config.yaml
model: "image classifier"
dataset: "stained colorectal tissue patches (NCT-CRC-HE-100K)"
train_examples: 90422
image_size: 24
crop_scale_min: 0.7
horizontal_flip: true
translate: 0.06
targets: ["tissue"]
num_classes: 9
arch: "vit"
norm: "layernorm"
norm_position: "pre"
activation: "swiglu"
mlp_ratio: 2.67
head_dim: 32
fused_qkv: false
bias: "all"
qk_norm: false
parallel_block: false
inner_norm: false
patch_size: [2, 2]
layers: 8
width: 256
positions: "learned"
pooling: "mean"
label_smoothing: 0.1
loss: "cross_entropy"
head_dropout: 0.1
init: "lecun_normal"
residual_init: "zero_last"
optimizer: "adamw"
lr: 0.0019
beta1: 0.95
beta2: 0.98
eps: 1e-08
grad_clip: 1.0
ema_decay: 0.999
steps: 13000
batch_size: 192
epochs: 27.6
lr_schedule: "cosine"
final_lr_fraction: 0
warmup_steps: 650
weight_decay: 0.1
Rows from block 3, named by matrix and row number. Rows with one number belong to one neuron. Each number is 128 + 32 x the weight over its row's rms, rounded and kept within 0 to 255. All counts start at 0. Numbers have three digits each. After the name is the row's rms in percent of the matrix's.
# gate: MLP gate (model.blocks.3.mlp.gate.weight, 672x256), inputs 0-127
# fc1: MLP up (model.blocks.3.mlp.fc1.weight, 672x256), inputs 0-127
# fc2: MLP down (model.blocks.3.mlp.fc2.weight, 256x672, transposed), outputs 0-127
gate.606 095:123106126120145164057092100106145122132159177102105090201144182097129139089070162163132150106111206164153048135104150125131141119083098119126112099126111126105121151124117109125139101080159121128153103104116137153121147176139124150101052141168128074101124136138137127142118111125097112112091133156115125135068163178130103141118056109123168135143137210057136090161156157103154137131084
fc1.606 116:158119140111167161094106149114115105085111132073145109238142129120144120111134149138127165114072113129197135165069150156149164159107112128108085112152107134139105148170104137076139104072105093071119104117131087157144116171179092148106071150141101109113057119156075088087124111102096105133133122141119174175125132168103107126099105131063146141123173189071137104142128129147166126140111
fc2.606 109:086144160147160105144077122150093138141105131118168117156115161081166119157164179130145161105127114117152092131099156144142130157061123140066127122183133134148118089141124124097089101045122116160157173100125188131131145159144108098073091124137135067070097095134136169137076166196049184141148155139133140173099164144150089107140118121128125100168080159123157151105065128096127179130092
gate.607 084:113094163067144117122141097174083149155151129091141136118140120117155133101121161138192112122112123132138154116142092047123098102109092046100129123155149086131130162144110196140147159143149144137166108085150197110092154104172154128079133171234170106127100144140122150051089116196147131134117077114139070138087097125112125069141137139109148099137096134166142103056157146083139194174090
fc1.607 124:151067144076118125116195157159127122118160149140126167111134111174111132137109115123151092126086190097147130085129119086122147088113058075150082125131117053096102173091123163124144091157106188108138123139148185183080117073110148076131141146156127132138118077140103128131123095128192139123129095093126129143111030125101189097098127088118163067131129126174120197099225083156117059135172
fc2.607 109:131169107154116123172088144124138145099099124166149113102138113142196078147157105069092176106162096073110131130122204140154160144097157182122137133116110223141148113162142117119116099092097088096072165131132108116165122182123091125151139111095092122120096131127099106140107142094073153150156199171113121087152189132141134191136183096170065107128137170116172222150054085126090139057129
gate.608 103:143199093148096095166101107098199230173156110165136092116156150103111108148196139110115155123149188149093154079149125137117115117156164120162146136121092143111114119075103162167183139181106106135148148141175128069127107136095156157156132125130108173178176156085127167106147103144160144148149172129059072070167130134120114179122156083195142113155105121162171098081108167118178125119142
fc1.608 161:169126191097178132124093114097159144109155129145180125158144134113168079068137152179164179103109148120138112152132157181162154142099144096111106092146086057091080208123122128085161110119149131109203156161167102155105116114134125122130112157112113151148084112155082153160125140138102104139139144070145170148114130103128139139185098139114112115078158133115159141154118158133106131163123
fc2.608 158:088114083151117144137192098111100115130124108116050066108146085155148119074107091104173109171137127138091162115143121088120118114168198124091118101109135209057198163199146096156116175133098104128088087144102123119168100200150183113091098162142135122190116162139094106047071179098125095109118150182100099108126175153073096143180160204135119129090136147136125129130097112098133132092141
gate.609 112:157161094164109168076107074079184127151174168115111152158086213100072142141090160192082123097090162145151080124142107139062062099112096121140115127103117118147117140119111147149151137139145159108156121136120167118128133131145124136114076100129141104116152159148137144184130101177121124068064162145093124121117157201177129124157113098172121140213121188070096101124175148063105128162070
fc1.609 058:100162105063110105053148172072148112086207162112139178111165078202114146198068119146163109159120144095105122107135060169087128101107177099120106091135124114137116109112122178158121152159100146093100151117111166119169146079138143186123130126127156186089177154136158153219103158108130151157100162137149147073136113102093140137107097127131170079154158099155090117187161138119091140093138
fc2.609 063:098116152092188158086092104109101116185128125126108172128081128118124161166128103137158166099122169108147077180136139160124116051140124134160127155164167097109138166102126118077083093133079136126172101088091142186184156136150137138117103110136103070110113150171178173160117136188086100133105143182109183162102130160142121113149099122056145106130140178116130116185178171072086157178110
gate.610 090:133190083194125169122121149109155107155116127103152112167152151154132169158146104122075138089137104107106095154138166119119148068151094152109118074133129165111154162146111112150085098123106165128109150142132157127196126121112088135172149094168106113108133142087104076172109111097127146073092125116067119123078098134206174131118116146170141184177155151124152081134171146097120175147102
fc1.610 147:125050132101082099089179144099098094104150083121112180094164096180122182171120116121092136093108102141116141102075104173116184126138171089142142089119058094078159106162143150164119145172101140136113155124105091163106079071099159157179148128116143159171107121101058119136157173082208152149065125030106135091123098121154140194142116161134188184131095101170155096178117148121176117190118
fc2.610 135:153076109183141055087122108125117148134046161101074137089083148083121126147145166105088122059097179136151102097145144137084062107115075158132157169166142136151084056094089169109168161158155140186182122092123159098043104168181113130141150095114106092123226086130105152176106136163108168133168137105121124100118155118110104099145120133185126165163135100127082100183118161151155080149111
gate.611 092:118168092151138184067146105082115095121162100091089103126126154155082169170059077148140078150107153124092103154184120164097103108129162140139094080139108154118169122180140095186118136153111134105128086156109144154188128112153165128138111146110178152138145131163168181135104181128126157121087187112108178100120136152138152121121084164129128165161132157106072145158140134051109040160100
fc1.611 128:091178139128172193090157118100098079123145105117098119108154115179083160120086057141156096190099135106089117155150108149118141159143177119124088062181083156112188163154147075182085135144111142143100064188096124173183146086150170113166157186076170169154139101163160174137106183113160112129105146121135166117127120125098155112155086147083154119106119126130092173146143103127067041172164
fc2.611 128:074072115076109073115176163174098157110130145099137138129125082119179106146134118086118142047104149118120150044140147129180173069158092107061094089187123103157115130137090146109105097124133169071091198099173172091114104131139158122149130128204094097154106152132099107114102150156141200126155117112108087140118150144089143127137149116165156130191096122193172118105114114124176189100110
gate.612 095:144178071194137166115119120085143144175139132158156126171107185079105195185132128151099161110127099126105096175101147153067105098107140120124143114124121181111101116151076150143114162122123159095130175075137178103173131123076123135144099079165119119122114110084181125169139156130128152084107111141081116094061068159227133159126108122132136166172129155150172121134131170093153214138115
fc1.612 135:153163134107184158164086124130076162191136133144148094173091161085111116174136115121123142118089102105148076132174135179132113085165128143107050086166122098136091181085116169056132139112140102096167133086208183150138154133092103162111123122134111106098163140178161128172125155177083135117186090152153165147133131139106127092124139098060112082149171161117108107122141130125103162145178
fc2.612 126:122107128074109161106168126106110065105146178091131125109145124149106107106040175124142085158102130192179147102110048134116127113134127139167109112121116107096147121088188061124185107147142085147125070136093060164079145128089132122162094159141145112138140105133121131097164134081194097143088112129135152080133132211122131160124071143105154158128085127149108168092131129121163125147152
gate.613 102:172136079155079144093140072087178138142165162090092123171088174099082137138091168187107096089067161152152086117149131137111086072134113114150099127100086127149117140111108134118189130143135154098149124111103121111110118154148123126119072111143144122117123147135113132165121140167109133085093126091077120137127158191155134114137116126159129161186111199086097067109165167066122130172083
fc1.613 075:159119079159118168095101112083140166124180147108102158156135159121123152114124118129109174118131163133086129062135099112150148135123163083175105062142084066137154171086119167118127095138150125202169129167121163125117060121151151148098159144091140092158188171093130142148147132177135113099197181131115123128169145125097144114132128103129181078130090121120122047150091118137137121129145
fc2.613 080:115090094184119097075062117114127153118103135130090100181121137114125147107138151105043150119087144139118117081176124167141148118126149078128120090128071103155102144152098140077107077158141097152189145148110152127106142159129088159099131144117052066175105139128159132127104149152099144144112188076107134127177172168144048167160110146169183113157045137070162080176154127107169125149094
gate.614 092:166179107151115107139136119095175170181121179140145108165110132061119130138153144171126132173134179128131118119102109086092066064130082121149143154083166155093057115077116150153168142123137158137155127130148140062075135166175149111116115149130132131156132105132139112128098042144116166140120077154157053102109121132147135100088168097155130141191139145120111108071161151055148093090039
fc1.614 097:096123094128108171091100134116102074079170140093108180164176145171104155149044130130072109113098138159164114154140119165113174169097147151147104116157061137138151109156122103111121123119121104096116147124059112210192117103058049165118102068092134139094103128108162138192166130099112115131062170113094211143118130136173107133140097174119139150132137136108121104195156155122123161165174
fc2.614 107:149075084101077123174134092127133108107116168155141114153065137124134081145127162156087113108182154106125122039128118115146128114139093081151209124090173114184115172132136136126162118124139144095155148138133132091042096162112177094085195112186147088100148150129051078104139115122139132104135165113124129174172130128165099171142171116102118095116114143087106174095182084176075114067174
gate.615 095:149166080129075129093126085117179136145165166139083142141117208116089150174067147168084089124112161134150103125174117130120087026106095128172132116059108142115133119134133126173172141130160149106131133116107115113137133159112098168126107100160174136122155192106129136166129085151132131059047159126084149120117110156178115108120094162177127169198133166080102056120167152092125133151119
fc1.615 083:149138116130139197071179128083087138126109128096156164143115149113136152110173067113207143121178074103080138100083142096103137121083128119108155187135145089090083163126091128104110119100106126104174117102135121159105143174106119135109114142125175074062121113139190119153150068119126096120129113161148110141071088097154168129165122107139126063103214137131153129134182166144130173122117
fc2.615 077:091119084106153140103151151167164143104143215147149133155127160093160068108072134161121103144182157157125101087088158101150117146122101200118075103136150133143093165047131057102150075084130182101151154133127132129097149123157135045128120133163106154154172077118127120135073095167110203123156141172129148136103178159119173158128106150090152104173093150093063117106118098177132125126131
gate.616 111:166127094163110140095143093074174117126180184109115158170107193109075133136075183210093119084075159144140066121153116132103091088103108110164105140080106094140110155121117148130166128149167149126164108118108141134105109141157126140105091110130135115100149180145121155174144131188141130071067137118097149125102146191183109135151077114142121157205114202080089088130183165067107109176080
fc1.616 061:119090152111129081138139135129061098117122137132179114122109121151089077107178107123126097144186131120117100150103126141103117172135155162122085100157148128115188140176134120148168135104145128174149100105110121140120129067180154109143136205131170198140153149162107129144124116148149139149079049041197163149045094121124092113112143161075116120142140115108051148122110149136135102141116
fc2.616 065:093090201124095133197174110123143116167122117126162158085120113096109072114163113172165129152159162110115180206078169121112142134139140101122137148103112148070124162177127111141058138110057158096098078132116151208100088097135194045152151163106192143092061121154147121130131181139136082119136070130113122119076091137186147134147192084045080140091143152142120202111148100143080143121134
gate.617 095:092116105111072094113146111127152161137128130105122148163134147089162180164149183134154188074098165106127103072124162119139131090080093159128134138128125151145107142091094178135124086106087104110129159133155148128126076174137084149095087073193098105138129176103088109081112095168096137112128190151077100133149174158130092122058153093161116140162085181072147107122129091119135141092076
fc1.617 151:073085131071054092104137140163100169096139093109063132106155115152167176151140137092172134076099117124093123061161152108166175110087135160100126102156144142132153107153098132124091097096116109140094164138141155101136098166135100170090120083173125098127138206119070092100110114147093129141125175177099103174176179103102076095091195155177119144123089126085165076158102079128097155083103
fc2.617 137:136112109171077096157128102107134114129162091178118159102094203095121149163108077164161123107101106122160147115113112124083097167099163133167118137081140121147110067168119109118132158105088070155133134159141124150181120157131098107136089142147125136163154127124116145081160090177078151101106174170113181162164137210164083084101102202097122092154159183078064088152085077106126052109133
gate.618 091:168149087143106153096135088076178139144172163139115158175091208093092147164081161196065109104123138112145093118120130117088087064118094127168084117091110102149129122102127151155128120130114141098160154115127151109128143134145126137114099096162159082108148150130157136174134104182113147044059134144113126113093104210160131110119095100135110190217130210079116102120172147063105132175094
fc1.618 076:106147126116121142100211155168111127063120120126123110078164095158158168082155130143212091173124136166059222108121109103170146162182151068133120083139128143150171085154107104191120163143114112121079086177103117138157106126137156089136116184088145200182074123110114122079129107120140142099168092135085141131178126136080145154139161163099176144119061118166128124117124098128163086154117
fc2.618 081:142145081154126150101193092108159106102106135094090108097144113140148205126168140137133139115067134177068139164140119067098111103166106115101093114103121188125151126136099108128079127123099145154059095160107129161152136161160082122171122148106138087108099190137169113115098157109187108091171103208094090097171132190139126122174162091144143174139069133147096131070151092059140131101090
gate.619 114:176179098151110137084121091093162147137178166113113138173087194111082144153100161208099106083095168162143077134156125131096090085108096120151122126087122115124107147129107147143176122124179163123157136123101136105108117152169147129105079095131142116130142162152132146175127113179118133077084139120078113129088146184178127130150094128165132150197135195093089071110189170065124123146074
fc1.619 063:146131110124030123126167113085119129092147147136115148081126103148137084160098075142121115097087155111152140107118114139111092104163129095183116126115046097176110147084116175059105154158109122094136165106171155146155095124105188145129075112075157105111112159111179122122145137145158113193119138147137178105152128120120143110149108099081145113106182138177126135132103082101119090092117
fc2.619 061:196142141168115127105105106113096120140090089150084140111089124152101098134090155089196153090069140096147106121146141161157115122163138087121096129119103068085115163045137138048113135110141095136173151129160129136140139162128105170146089160118160069098146148135122161130141151149119146125125178158113158098107195143099080087166120131094093145076124156093133074159069139116117147194165
gate.620 087:171123048101082172090142115149131085104141166097111161136153133148096149117091134195125089160096120152130143164112070139146139079100118115139141128105137122102144123154117122070143163139165097069113103120091102133153151122080092168153054102134143078082113168087130088193172096078143122113066085142139167141121075168154148083084097158116147149181193131121104135095195105137127131140144
fc1.620 132:149120045087055154123152149175098089102146108099078113119173115165141147102103106122134094138124116142116156161122104094181161104147120139109145087101141141104186115184143104117123143146126088099073114151100097161178141123073102161149103136153146110079130190076079078113145100090139104140097114141112186144149083133110135089077139186147142154125181109116136144111176079133110122139152
fc2.620 130:162125152112118127136137108158121166118135064113121126150083120095109195133145099174096138156090118097116159120120107154140119095115118145189128094107113083154121123115135166109132139138152092130173119149178119089125111121131151178114102153124136158160107112158117095156160154087103121132142127044177133126221113184110159073088119113136171117153137158101101104096174088136141052152143
gate.621 106:143144097152069135119184104090141149179168165116126174127076182101076116177083148166114125055125134109138130083132150083097102099123102132149117100106121104187125154091152162159117135124120145135131167119156198085157129120161170103130127083146155062100146129130123106166123105217136158084094141139103102116081109188142151115118085089126125167196103201115133133089152114058140123156086
fc1.621 107:130156090173135138106100123095147128107128130115077097170144122139163161082135111133174121132070172168134074152170130182102137110136166139113077161174091179127078143138106119100160128087108146062093122141106082172124085152158078134091123113059064177206102155151184171163081162123089115109142136121095162166171181097128106136167160130114135107100117081143097070200103158101147099088128
fc2.621 105:110157127096150110105081091148175160113159076131176119150164184080165148115163169113153196113121143141086098135136148164140123115082118161125150132125125149143085116166095145124099081114123107082138152130191141140122127147093079153136059103095108148108127151120190150182119129110098158155178181215136136085171182182161094159152139075168082084129064143123171182095097128103149135087145
gate.622 106:167160072153091135134138083118198172160154178112085135183076170091116115148109158170099115076114167150136098102143143134126084082110057126154113143072114127166102113087091147127171116105135137133141144139133130100123118179146132125130086106154147134119159181119123132163151103166101139077112149155091101124125168172170126117123120094190086155190128201072088094105158118077113107112078
fc1.622 081:070107131132169149097140131127089091118129131153165137148147144157134156130093090127158114154145132160126110207172101152088142118075167094098153118166141164040123148203128098147120163128151166082102141105105175158122139069083131133053104127143153176124056098159097137196117162102120104162046117105118155093068080138182102157117146139093143117123162145169174162146107158090125162108098
fc2.622 084:123101127132120136189126127138150125142144130168132127060071185109116065147169089099191101122162205116107114106152168100104123114176113150103137144114175159128146131126088116137157089116083144127146112141154183154126110123106122075098153096113105160072172112117063122118074054150147153142162087184099095172101107070123150127137163072105131071088136087114107199101168123139108093129161
gate.623 112:164168076164113158096141081087192146129163195138097158175078197095081142154088147186091094092084169147135074136161130153087076063117098116150125129089102108121096130115104130128172139120143157103162130121120143125124134163153104131100080091138138115119150164128117151165137132164135138079080142125093132125118142195184117127144099114161131148205126181078088112112174143067118129127076
fc1.623 056:142095124109105156064162149170112074119162156101089161068107097175120140151091128157147039139094135118126150088080161061138113112131114161111115074110151122125166131085148119166115142143152107134111112169106139130128145120150123088110109123135172129136097116135074103073108159143127161102103136094159127159116168165068182076117097135117148153174119158065065078135184078105099112176130
fc2.623 058:157097145128163179096124131105160109141075142099137111162114105129092139092115105116100139098092108129181125218128123142112107097157066130104123177173118130088119140090131112129109147187088141137094058103114119142156167128171124146212132186136178045084109158114148165131177178111157040092129103135115145075084075144157092111172135098101122208109185140168149101090146161132139144158084
gate.624 100:142151082158064136120150088115166154136161150108128157163099179074079156180110150148106107074125127136154083119149141115077081055127102128150135154091123147124107103136103165149144142111116156081117149082111171106116128182137147140127113097157137128095135157130134118180138101149143144055042106109103115099116128164224133125120122133176109178200139175111126103088180137064109142116094
fc1.624 074:115135127102107042130138178134114163135105113154193133176171132055161170139100115129142119131170149138137117146087133199103106075098166133117134126137114129083114092177146180139122190072113146091131175061114118123105110083111173124106104102104142143156076064111134175103086182144095155168073098052140136125106094156190103178080138106111149164158124177199162113132085192116170112114111
fc2.624 077:151204119116148134170102110098132132136154134181140116149075163085121100154152073184162154145166123065094092114148128156079116112114156103135144131094173143136106180110130135087136147132100126140151147107193194117150110157110190091114103126180167074074143087167107041163132102127090113109182141162130114129158080134151116169106149133112132043146181167105135180080158115138092129104132
gate.625 084:147186118087131152118103083084091149180166137098129133133109122156083165139088167145102112149093116150199133154169077117097098088171119107116068107161099090209105146111146175103130183153151107118159119053140171088155156130152135188124091151179169142092134156193176183107116136163109125127131067122160145105155148143113090058088097118101132120162154136135107091099147124030154189189110
fc1.625 114:091147129108138129137163202175150137162101140066141132123147118144134115158188129112165139103098160111106130163129176126124177119149090137069096129101114241092148108143117129115097085088088189064029162085130155146167105116124097111178106101119140077090084148135071075169129115114140149116134137185079102136100105097138131099111187092136123149132171136191145161119125150112166177083066
fc2.625 115:123179109130062143146134150087098085144062126090094130102104126149073159179127156079125082118125120097149135102132097121115147163131133134173159103086107147137171111110177133106109149145113064172112157109084097110127152133069114158210155137110155081072203144111117120144206126111131192115099152136114135087142124151140076148142129095126132150144161161127132135129114111137118113151171
gate.626 108:153144100160119131111135072080158125185125146116117141182092209070093145146104138134091118108108142129154097146151123122072071079114096136137121121081115150107098095131115160159156141123141136091136140104129140093117124175139132152120100116152132146115142182149110147157133099150125133044071109127096102092093135177225122111108131125172092185207141183095099068107161169062125128147077
fc1.626 073:136137080154095131098092136102157107131169127156109093100111160104144160180162130127136162142086107123064090066120092144122145163118150132182155133106057147103134058142074149104163136167100099127128135114127022123123082145134141119130119111091138167155150109098117162120138102098158153117140136143073136080191152166145097208146164129174099149184136135169105134105119161176150130100149
fc2.626 077:106119164074144065111062154123070138155120092126136076151147132113177120115068116154140148135106088072131109081152139119190166148104138126116095087129138114103165177106171147116072148087123093161116139155140149124167111162140117174167120117148160083109122129139056111077109152131035097134122178138136174144182157165093020114114154158113106107135167177115167150115081058086124166104082
gate.627 112:166153082163099150092153071085162123152139200123117148148091191099087146148093165190102111087100159151142040124151128136077086089106112099151133122107125140115112139141114152126159144111128183110144124110098148115118132153139112123089075096146144117123141154135134146162134115155116137078069139131078113110108151185187115131139118126156112178188120189101114095087187161054101144140068
fc1.627 062:098109122081145144209089099151076207145111097180166105130082138068144088091138131114201127163129142160150134170120144131139099119130180104124096102135149150115090148139151121115181150121127109120155132104175165151093114126142151112110093182102135141186122142129109140106114205201111083152156098090167190146132120106118106099093160129061192099093137173098080077106065164134163103126104
fc2.627 061:093101155150107092167060096182124177144088091165171128133118123088212050154163108148168148134214157113099180173107160118167080114135122129105167146123178133151061114162137133134148173116126116152152121145143142114083132121141117097135138165116122154143108126117129164110069118141067164160172156132126159128168170125145070110106182110106101073156161139085099127130078106115118137137146
gate.628 116:158161075166108174085140078080186137153169174136096142164104199093081126130056164191124109109100155152151087148166132130087080074115095107155119135109099136127110137119115134156162135117149144112158131133121150114126125147146110130094078098134144096114134162148150173142137134185106136053100157132077130131130156187189119130155096115147114154199116188074082090117175169069110126150088
fc1.628 058:139071112112137118130061093105081150090148143104193166163138141105145133116165119118190154121150119146121075075101098161139103088088198121142148150193135178104102127187083161110117136108167130126142138064116137123117094092139184185050128085135123132144152107115149169139101137175105087186115174101191142110085096113150107138085124170099122094082102120166155116167141154105145119129128
fc2.628 060:121033138113127069132112111163104132117131123159130134099137190080203067138131094084160118134150173143122105118105141154079143099160160152089134126163140160139096094199092111110182065103132126110165124116125122132073155159107096085054072121143110189105180087132125160131081082150107162144143131127140148154141166108125132144115158143139130047121108108117095108213065155139133113146134
gate.629 103:146148065151111135096142071112202147156163194132098133157082198084096105159084149200101094091090196161148094120162142137099097067123102118135114127072104140137116138112114127147174127104143162096167149132120160101124110162147116110108072110134132114125120175134121126144126125165126134077075141108068138138144149185165132122136119108147128157214124207106091093098167139050111105136089
fc1.629 072:116150144086123130073115121159145148151159120116112095110137096093154162112102149163126096131062130116137169094189161132191104148185164118137061092141100104073159173063142133121133120131162110102141101169152093156137109152163105114115142179103085130157091161159102087082106137148090177135186140103140131164235187132050131103160139184102164132119052131083039087090105132122116105158123
fc2.629 072:135093139130128135131096113121123168093167085108121101221126086155146172097112140162016175132138091135129173165139135166142132141149140050133119109093071103124123140148161137171134160149133105117143150136136126138136117117159116172169135191118116148176068143123171122085134223110097134116152150056142139102140177123169088170150146144120157169156106141136139069133103160124152163139077
gate.630 107:159160053159102135087155092103169147159161183117080139155103211102076130175076153184103099102099157162126066103142116113090075067120102142167125119075116135122119122117114117159191140138147139091158115139119134112124103156156111132102079091142131129143143173140100133139142094158122145069078137123084144110124120174177139128136117109162117189195123167095079080124158152068121114147076
fc1.630 067:118118087097083126136174130135141114053142131153099140116129122110100139138117116187107105158093201135094147146100076157164140140147124118116064077079115124134174081140118110112141133102150146064094163141112108125133091128117131146120066122154119131131090127133073071112136103138163143148159100093168159146210112165075152085117137159111180151140100142129082092148111079156126051096133
fc2.630 071:190120127168091147107143107116123130150075141130153130139126129118077168117169139154111147097106118121125158169111115154106127091134145039131144154114116124103143104118119131091076164171122078118086165111127110128147121167076084143190144139152089047107077148075156129107228179090144094135155092137108145068143058174185110131169132094129168118120174143160174137112088156135187135136164
gate.631 105:164158077156084146103133105091204149188147160119110156158111177113077151182093163164110134103109165128165085147119121111069081056110088140170115121076099142123117102122107152152173149138126136093130142107119116106140114151128122138137111101149152139115138171105105136170155098155115160061074144128084124112098118183185135127117128142189128181199157197096096073115158153074134125186094
fc1.631 080:153162092139111104168173161192172148128133103105117165103115124129097082149124159112100128114143162132164196120107118063130106105180116143170110112097157127179160065143138075130175101170118098124096150169155156078149078130134133082190137113176100154137173157098078084111152052120142174073141098155127087101180103156089121079086156178169133136171169133078088161090111086112174112105112
fc2.631 088:150174122167099153094174119115135136120099146064112135134134078180100175121193126109138109143108078157070155155100076120101131149106146094165151128103118144122114070173124159107126185134151113145132104121073117148116127113112119198164124166067139107119135182095191114166182115125163138143105095147132116066188120133161113092145138147168119123168145128146121092115137106099156105098117
gate.632 101:158148078137112158078136084098156126154154158088117135171115188098099143147112154201109116112076142182128079112132104123091076076146093117149140119126118138128117101144100141174175167141148142110179113098101122105127127157137131137124078121159179150144119148122118163139119116203104135056077126103079120093075146196177110132136110145137130172193116196110096063097164195086138160167089
fc1.632 076:168070127148107171118154143108108108098216107155106182135143172149082151177085126129085184128150128104127108113102106167133117102081168155171128159115101083081137077121114130131131153176112106143119176098113072153126113111093135159179157113138148108127125130122141127168172150097180141160108119146155156061101087141176141166113066133108115145140167140139166119132121098155115129109153
fc2.632 075:140139140127146150126139115122108106135114137098117173115116160095128128147153182075195133078122128127156091044112117087120140138042153103128139166169174109153098160154127095092107102101126122155123141119134176169113106139113111096106095039164100001090167089140183135116112106167152104094110135170126151141117078158122111095114088130135145146095098164105190166146147081089141127121085
gate.633 101:192149072153070134130148110094196166150137163097116186189100168070090120165094197190078136087114162127154120113130123117109083056132071109166116131089100118138079122100134160099174134128156159071135158113137136112093118169156121145120086092135114113133110156119132117177134094144133132085099125150118127089128124172200147103118116107180128173186153191111096089094184153067138094117077
fc1.633 078:086099122175157121110119143087072046129125117143121095099175180174098134150087117098064166144142125123157080172168151133081161141084182170141153114149117159122148136186156103181104096165107153187138111115097126168158162113076104127135141109074158123117149118155147191156130137127129134123070167135144156122115123104177094177161040147140123182122096108138169134198106146127120131139110
fc2.633 081:148183108110146170131130093104147126150109141113108115079096148152088125127185165027168137126105207112096071065190154116131109113120126156176130168150133103170101179069136101115137088169119094139196108166165160141112087128107092125119193126114072131101173128154116163135169054206170096105158152149127117123156104128093167132127157073122130151073141113089114172107193105137115045118174
gate.634 111:163141085138102138088127092072158122130178179117089137155114180122094125144071189204123109082096167169161080113144103132105112089112089108136116137103091125142089132120118137143173142132162151121158120110101134113107131161156118131103081118131144118123152168149132169151134134194132128074082165117079152124129157174162105128159091118142130152199104187090091075122165159050118130173066
fc1.634 067:173045067161076117073131133125158135072122138137061148107141155093164128132151135122166152134115126127046142043106112099130136119154139106140136101103087145149130111083066119171140122198138110119119126217140138093128088152120120099140119103132091050148165163092104068147116119146160133096174175164112083120201146107114170151158126118172126118125055112126151107116147087131139136141145
fc2.634 067:167114078143117092037121138108150130127106136106088106187138178096142165099126153116100137102090148134139110110153109132144140126117131105140139078170070124174137101074084133129149133179144120135152106137144140065150149191145093141166108151182107106151186144123094109155155163180091143105142176127087089106155168185087128143141107189213180147174086147138142040154124148131178117162119
gate.635 095:152107128145062108115119138168243146126143124151143170117157164109125137164083188117096123124138148141126133100084140119138106134091114125195189093064123116098148051137117102186186120161140128151124176153093056105111108129113108114170131067148126130145123125050070152106161083127169130123072207093095133110097097143211132175139086131214158168123079118110139135119111143137133126149124
fc1.635 138:139214092141125152141136114128113139146126126112115119115163093196083111137114074137144078171151099164109145170184139107139077116133163136084118104151130150111161156137185056120118171099176159140098131150095143099175165105169105127133142124121132156125159150145133114184058084111121097134083093100170137164096106069148174087108085196129113149125197111096101111106162111104079118155109
fc2.635 138:182141124223113101189121155086127119152067176186195145164090128113112056170174107137059163074158101054169135125077178126141116189145101162154156156100140112186110089136101163110155126124065109142129170104107102098124151137120125090156169143155084152168120094078104116111161117117138150106114145086103121115097081152150110182104115086176112127143186180130142121144093137163154160132112
gate.636 113:153179066168115152085132071096201127147154183140100138170096197100091126142108153201093103107081178163148062110168129125097089079129095124139125108096121136150133148124105119144171104095144151112157109134109157124098114160144114118111083106115147100129144174135128148161133120171120137067093164128053130123127148186155125121164118117142143147202107173079077082104186144069109129133093
fc1.636 067:133091124101105196071204166059064076132087104140159171128112091135155161173087092144139132092117077090116129129076124113107144061136119147119106164125114093109127139103135130153099161133072146101109146097119109110112171098119157122171140119118157114077085082162179148122163164108114124136107093173135154078108120153126168136139142124041086119120170144205114174097122106107147159159159
fc2.636 068:127162124164156144068120106057167088175103147159130163093158152130145137157071111169140130103156148120140113178133156119104084137120155185099104155112175114122119173121113068152139131100094153190142152147115136176159180131181123090181096118109158127097149066137110177118069108139109129121145203192131164130099135141096117113146110113073098128124145137097094128149061123119066091108079
gate.637 112:152146065165113183094144085086181155158174164104104133173084174120090146161092160206105092107103167155153068136159141137093088060117075126143110125102129126134111141110128128139164117125138165106153130122112145113113117140149129140103103102136151120110133150154122127150135112165109119065090156136091129130104146170188130137148116111167121169203138185075100077094193162062104134133087
fc1.637 065:140093130174133095104136115075113118103096152124173077106094155060098176120164188180113132130065127145138155083095082171122165183080180110154178097124127103141116153115089190066167160123157113160212121187109115169088089131114133096116107103087102104130116117092145130152111157132132140132132072074115169116133142144148151154182103096088172120128071134157162108120090132158160127178146
fc2.637 058:169108113170074116168114161152116185123062117098104079165131123101161123155141127167091104143184148102070190143092123125164142110158127110103125087100159141124136103160103186121104124095098121143113145134108068113091134153079200162150104168133152096110108112139163108085091149120095183165152113053133143110116082151156125115119151139119149120152155145171123114147094085106102106130161
gate.638 089:124168099124147174089120149103140094125210106107095141160162164152109151154078109166120116106113090121120090176144147146121141107078122136123121090130105110111153127175139087148100126139127154107137150135136114119172155110113096165150108135137172150091093170117120155153157127135110132069042161084061160134088109121184133122125085188146151184157154142108150088173172158133100143175132
fc1.638 140:095148148119149120117092091109131103114152121138172098115102157113081163094132164164149109151071216171151148152142076178100105136137164109143113131137136179152115127152156132133155147164178095115123090105113157105125090153141154118089066116137138140132116125176113196073148200165122141143155168163126157100187155172084071154113164126108172105164083163132085131152100140075189137128091
fc2.638 139:103070087105062144099130139124117106134183103106085175131160172134117130176067101151101125122117097126141193109083127110134157124145097142167123102101073091166152056129103096155118131158107083105118135130106094123164166094095098140200142146122146158148127136103129166146187156161097169092074208101112167123118137205158096144122095119138152140195143172107120068154084145142150122181134
gate.639 103:149172073184111161091118105086175112171146176103121127171079182082085176138112180170106111120103146156130078111155116124103080080102104140166139159105106152145118109144102150166146130138148153121147121110103152091113125165140136146112089095139143124137151164127136156162133130163129142057063139127070114092129158169186100139124116117177128173221110193105115082123167163062147137139081
fc1.639 074:079126111191094093124089151162164138152108121186141113157106118095105200142122138115057138157130149098091115103108137126136103115125123130112139115113146177163182118144146142140123124098120120183075162142148146072192123138180110104139141113147111064159140114093101123096127166130156175113139145183125101087182196152115079165127162114184131136189050149169156151116107102099143159073101
fc2.639 073:132168143135125146136115112078108104082173064125098109124118083163142204077133077170168175127058076163112149141171105094139146109106174078104125116095100135137144149150114138099109180104118064145099081125156151126202099181145135164122100122152132077124099176134119113139179148065104058150138133200132063130162107202143100114136111122130124132141159177127180108115148106089121126117105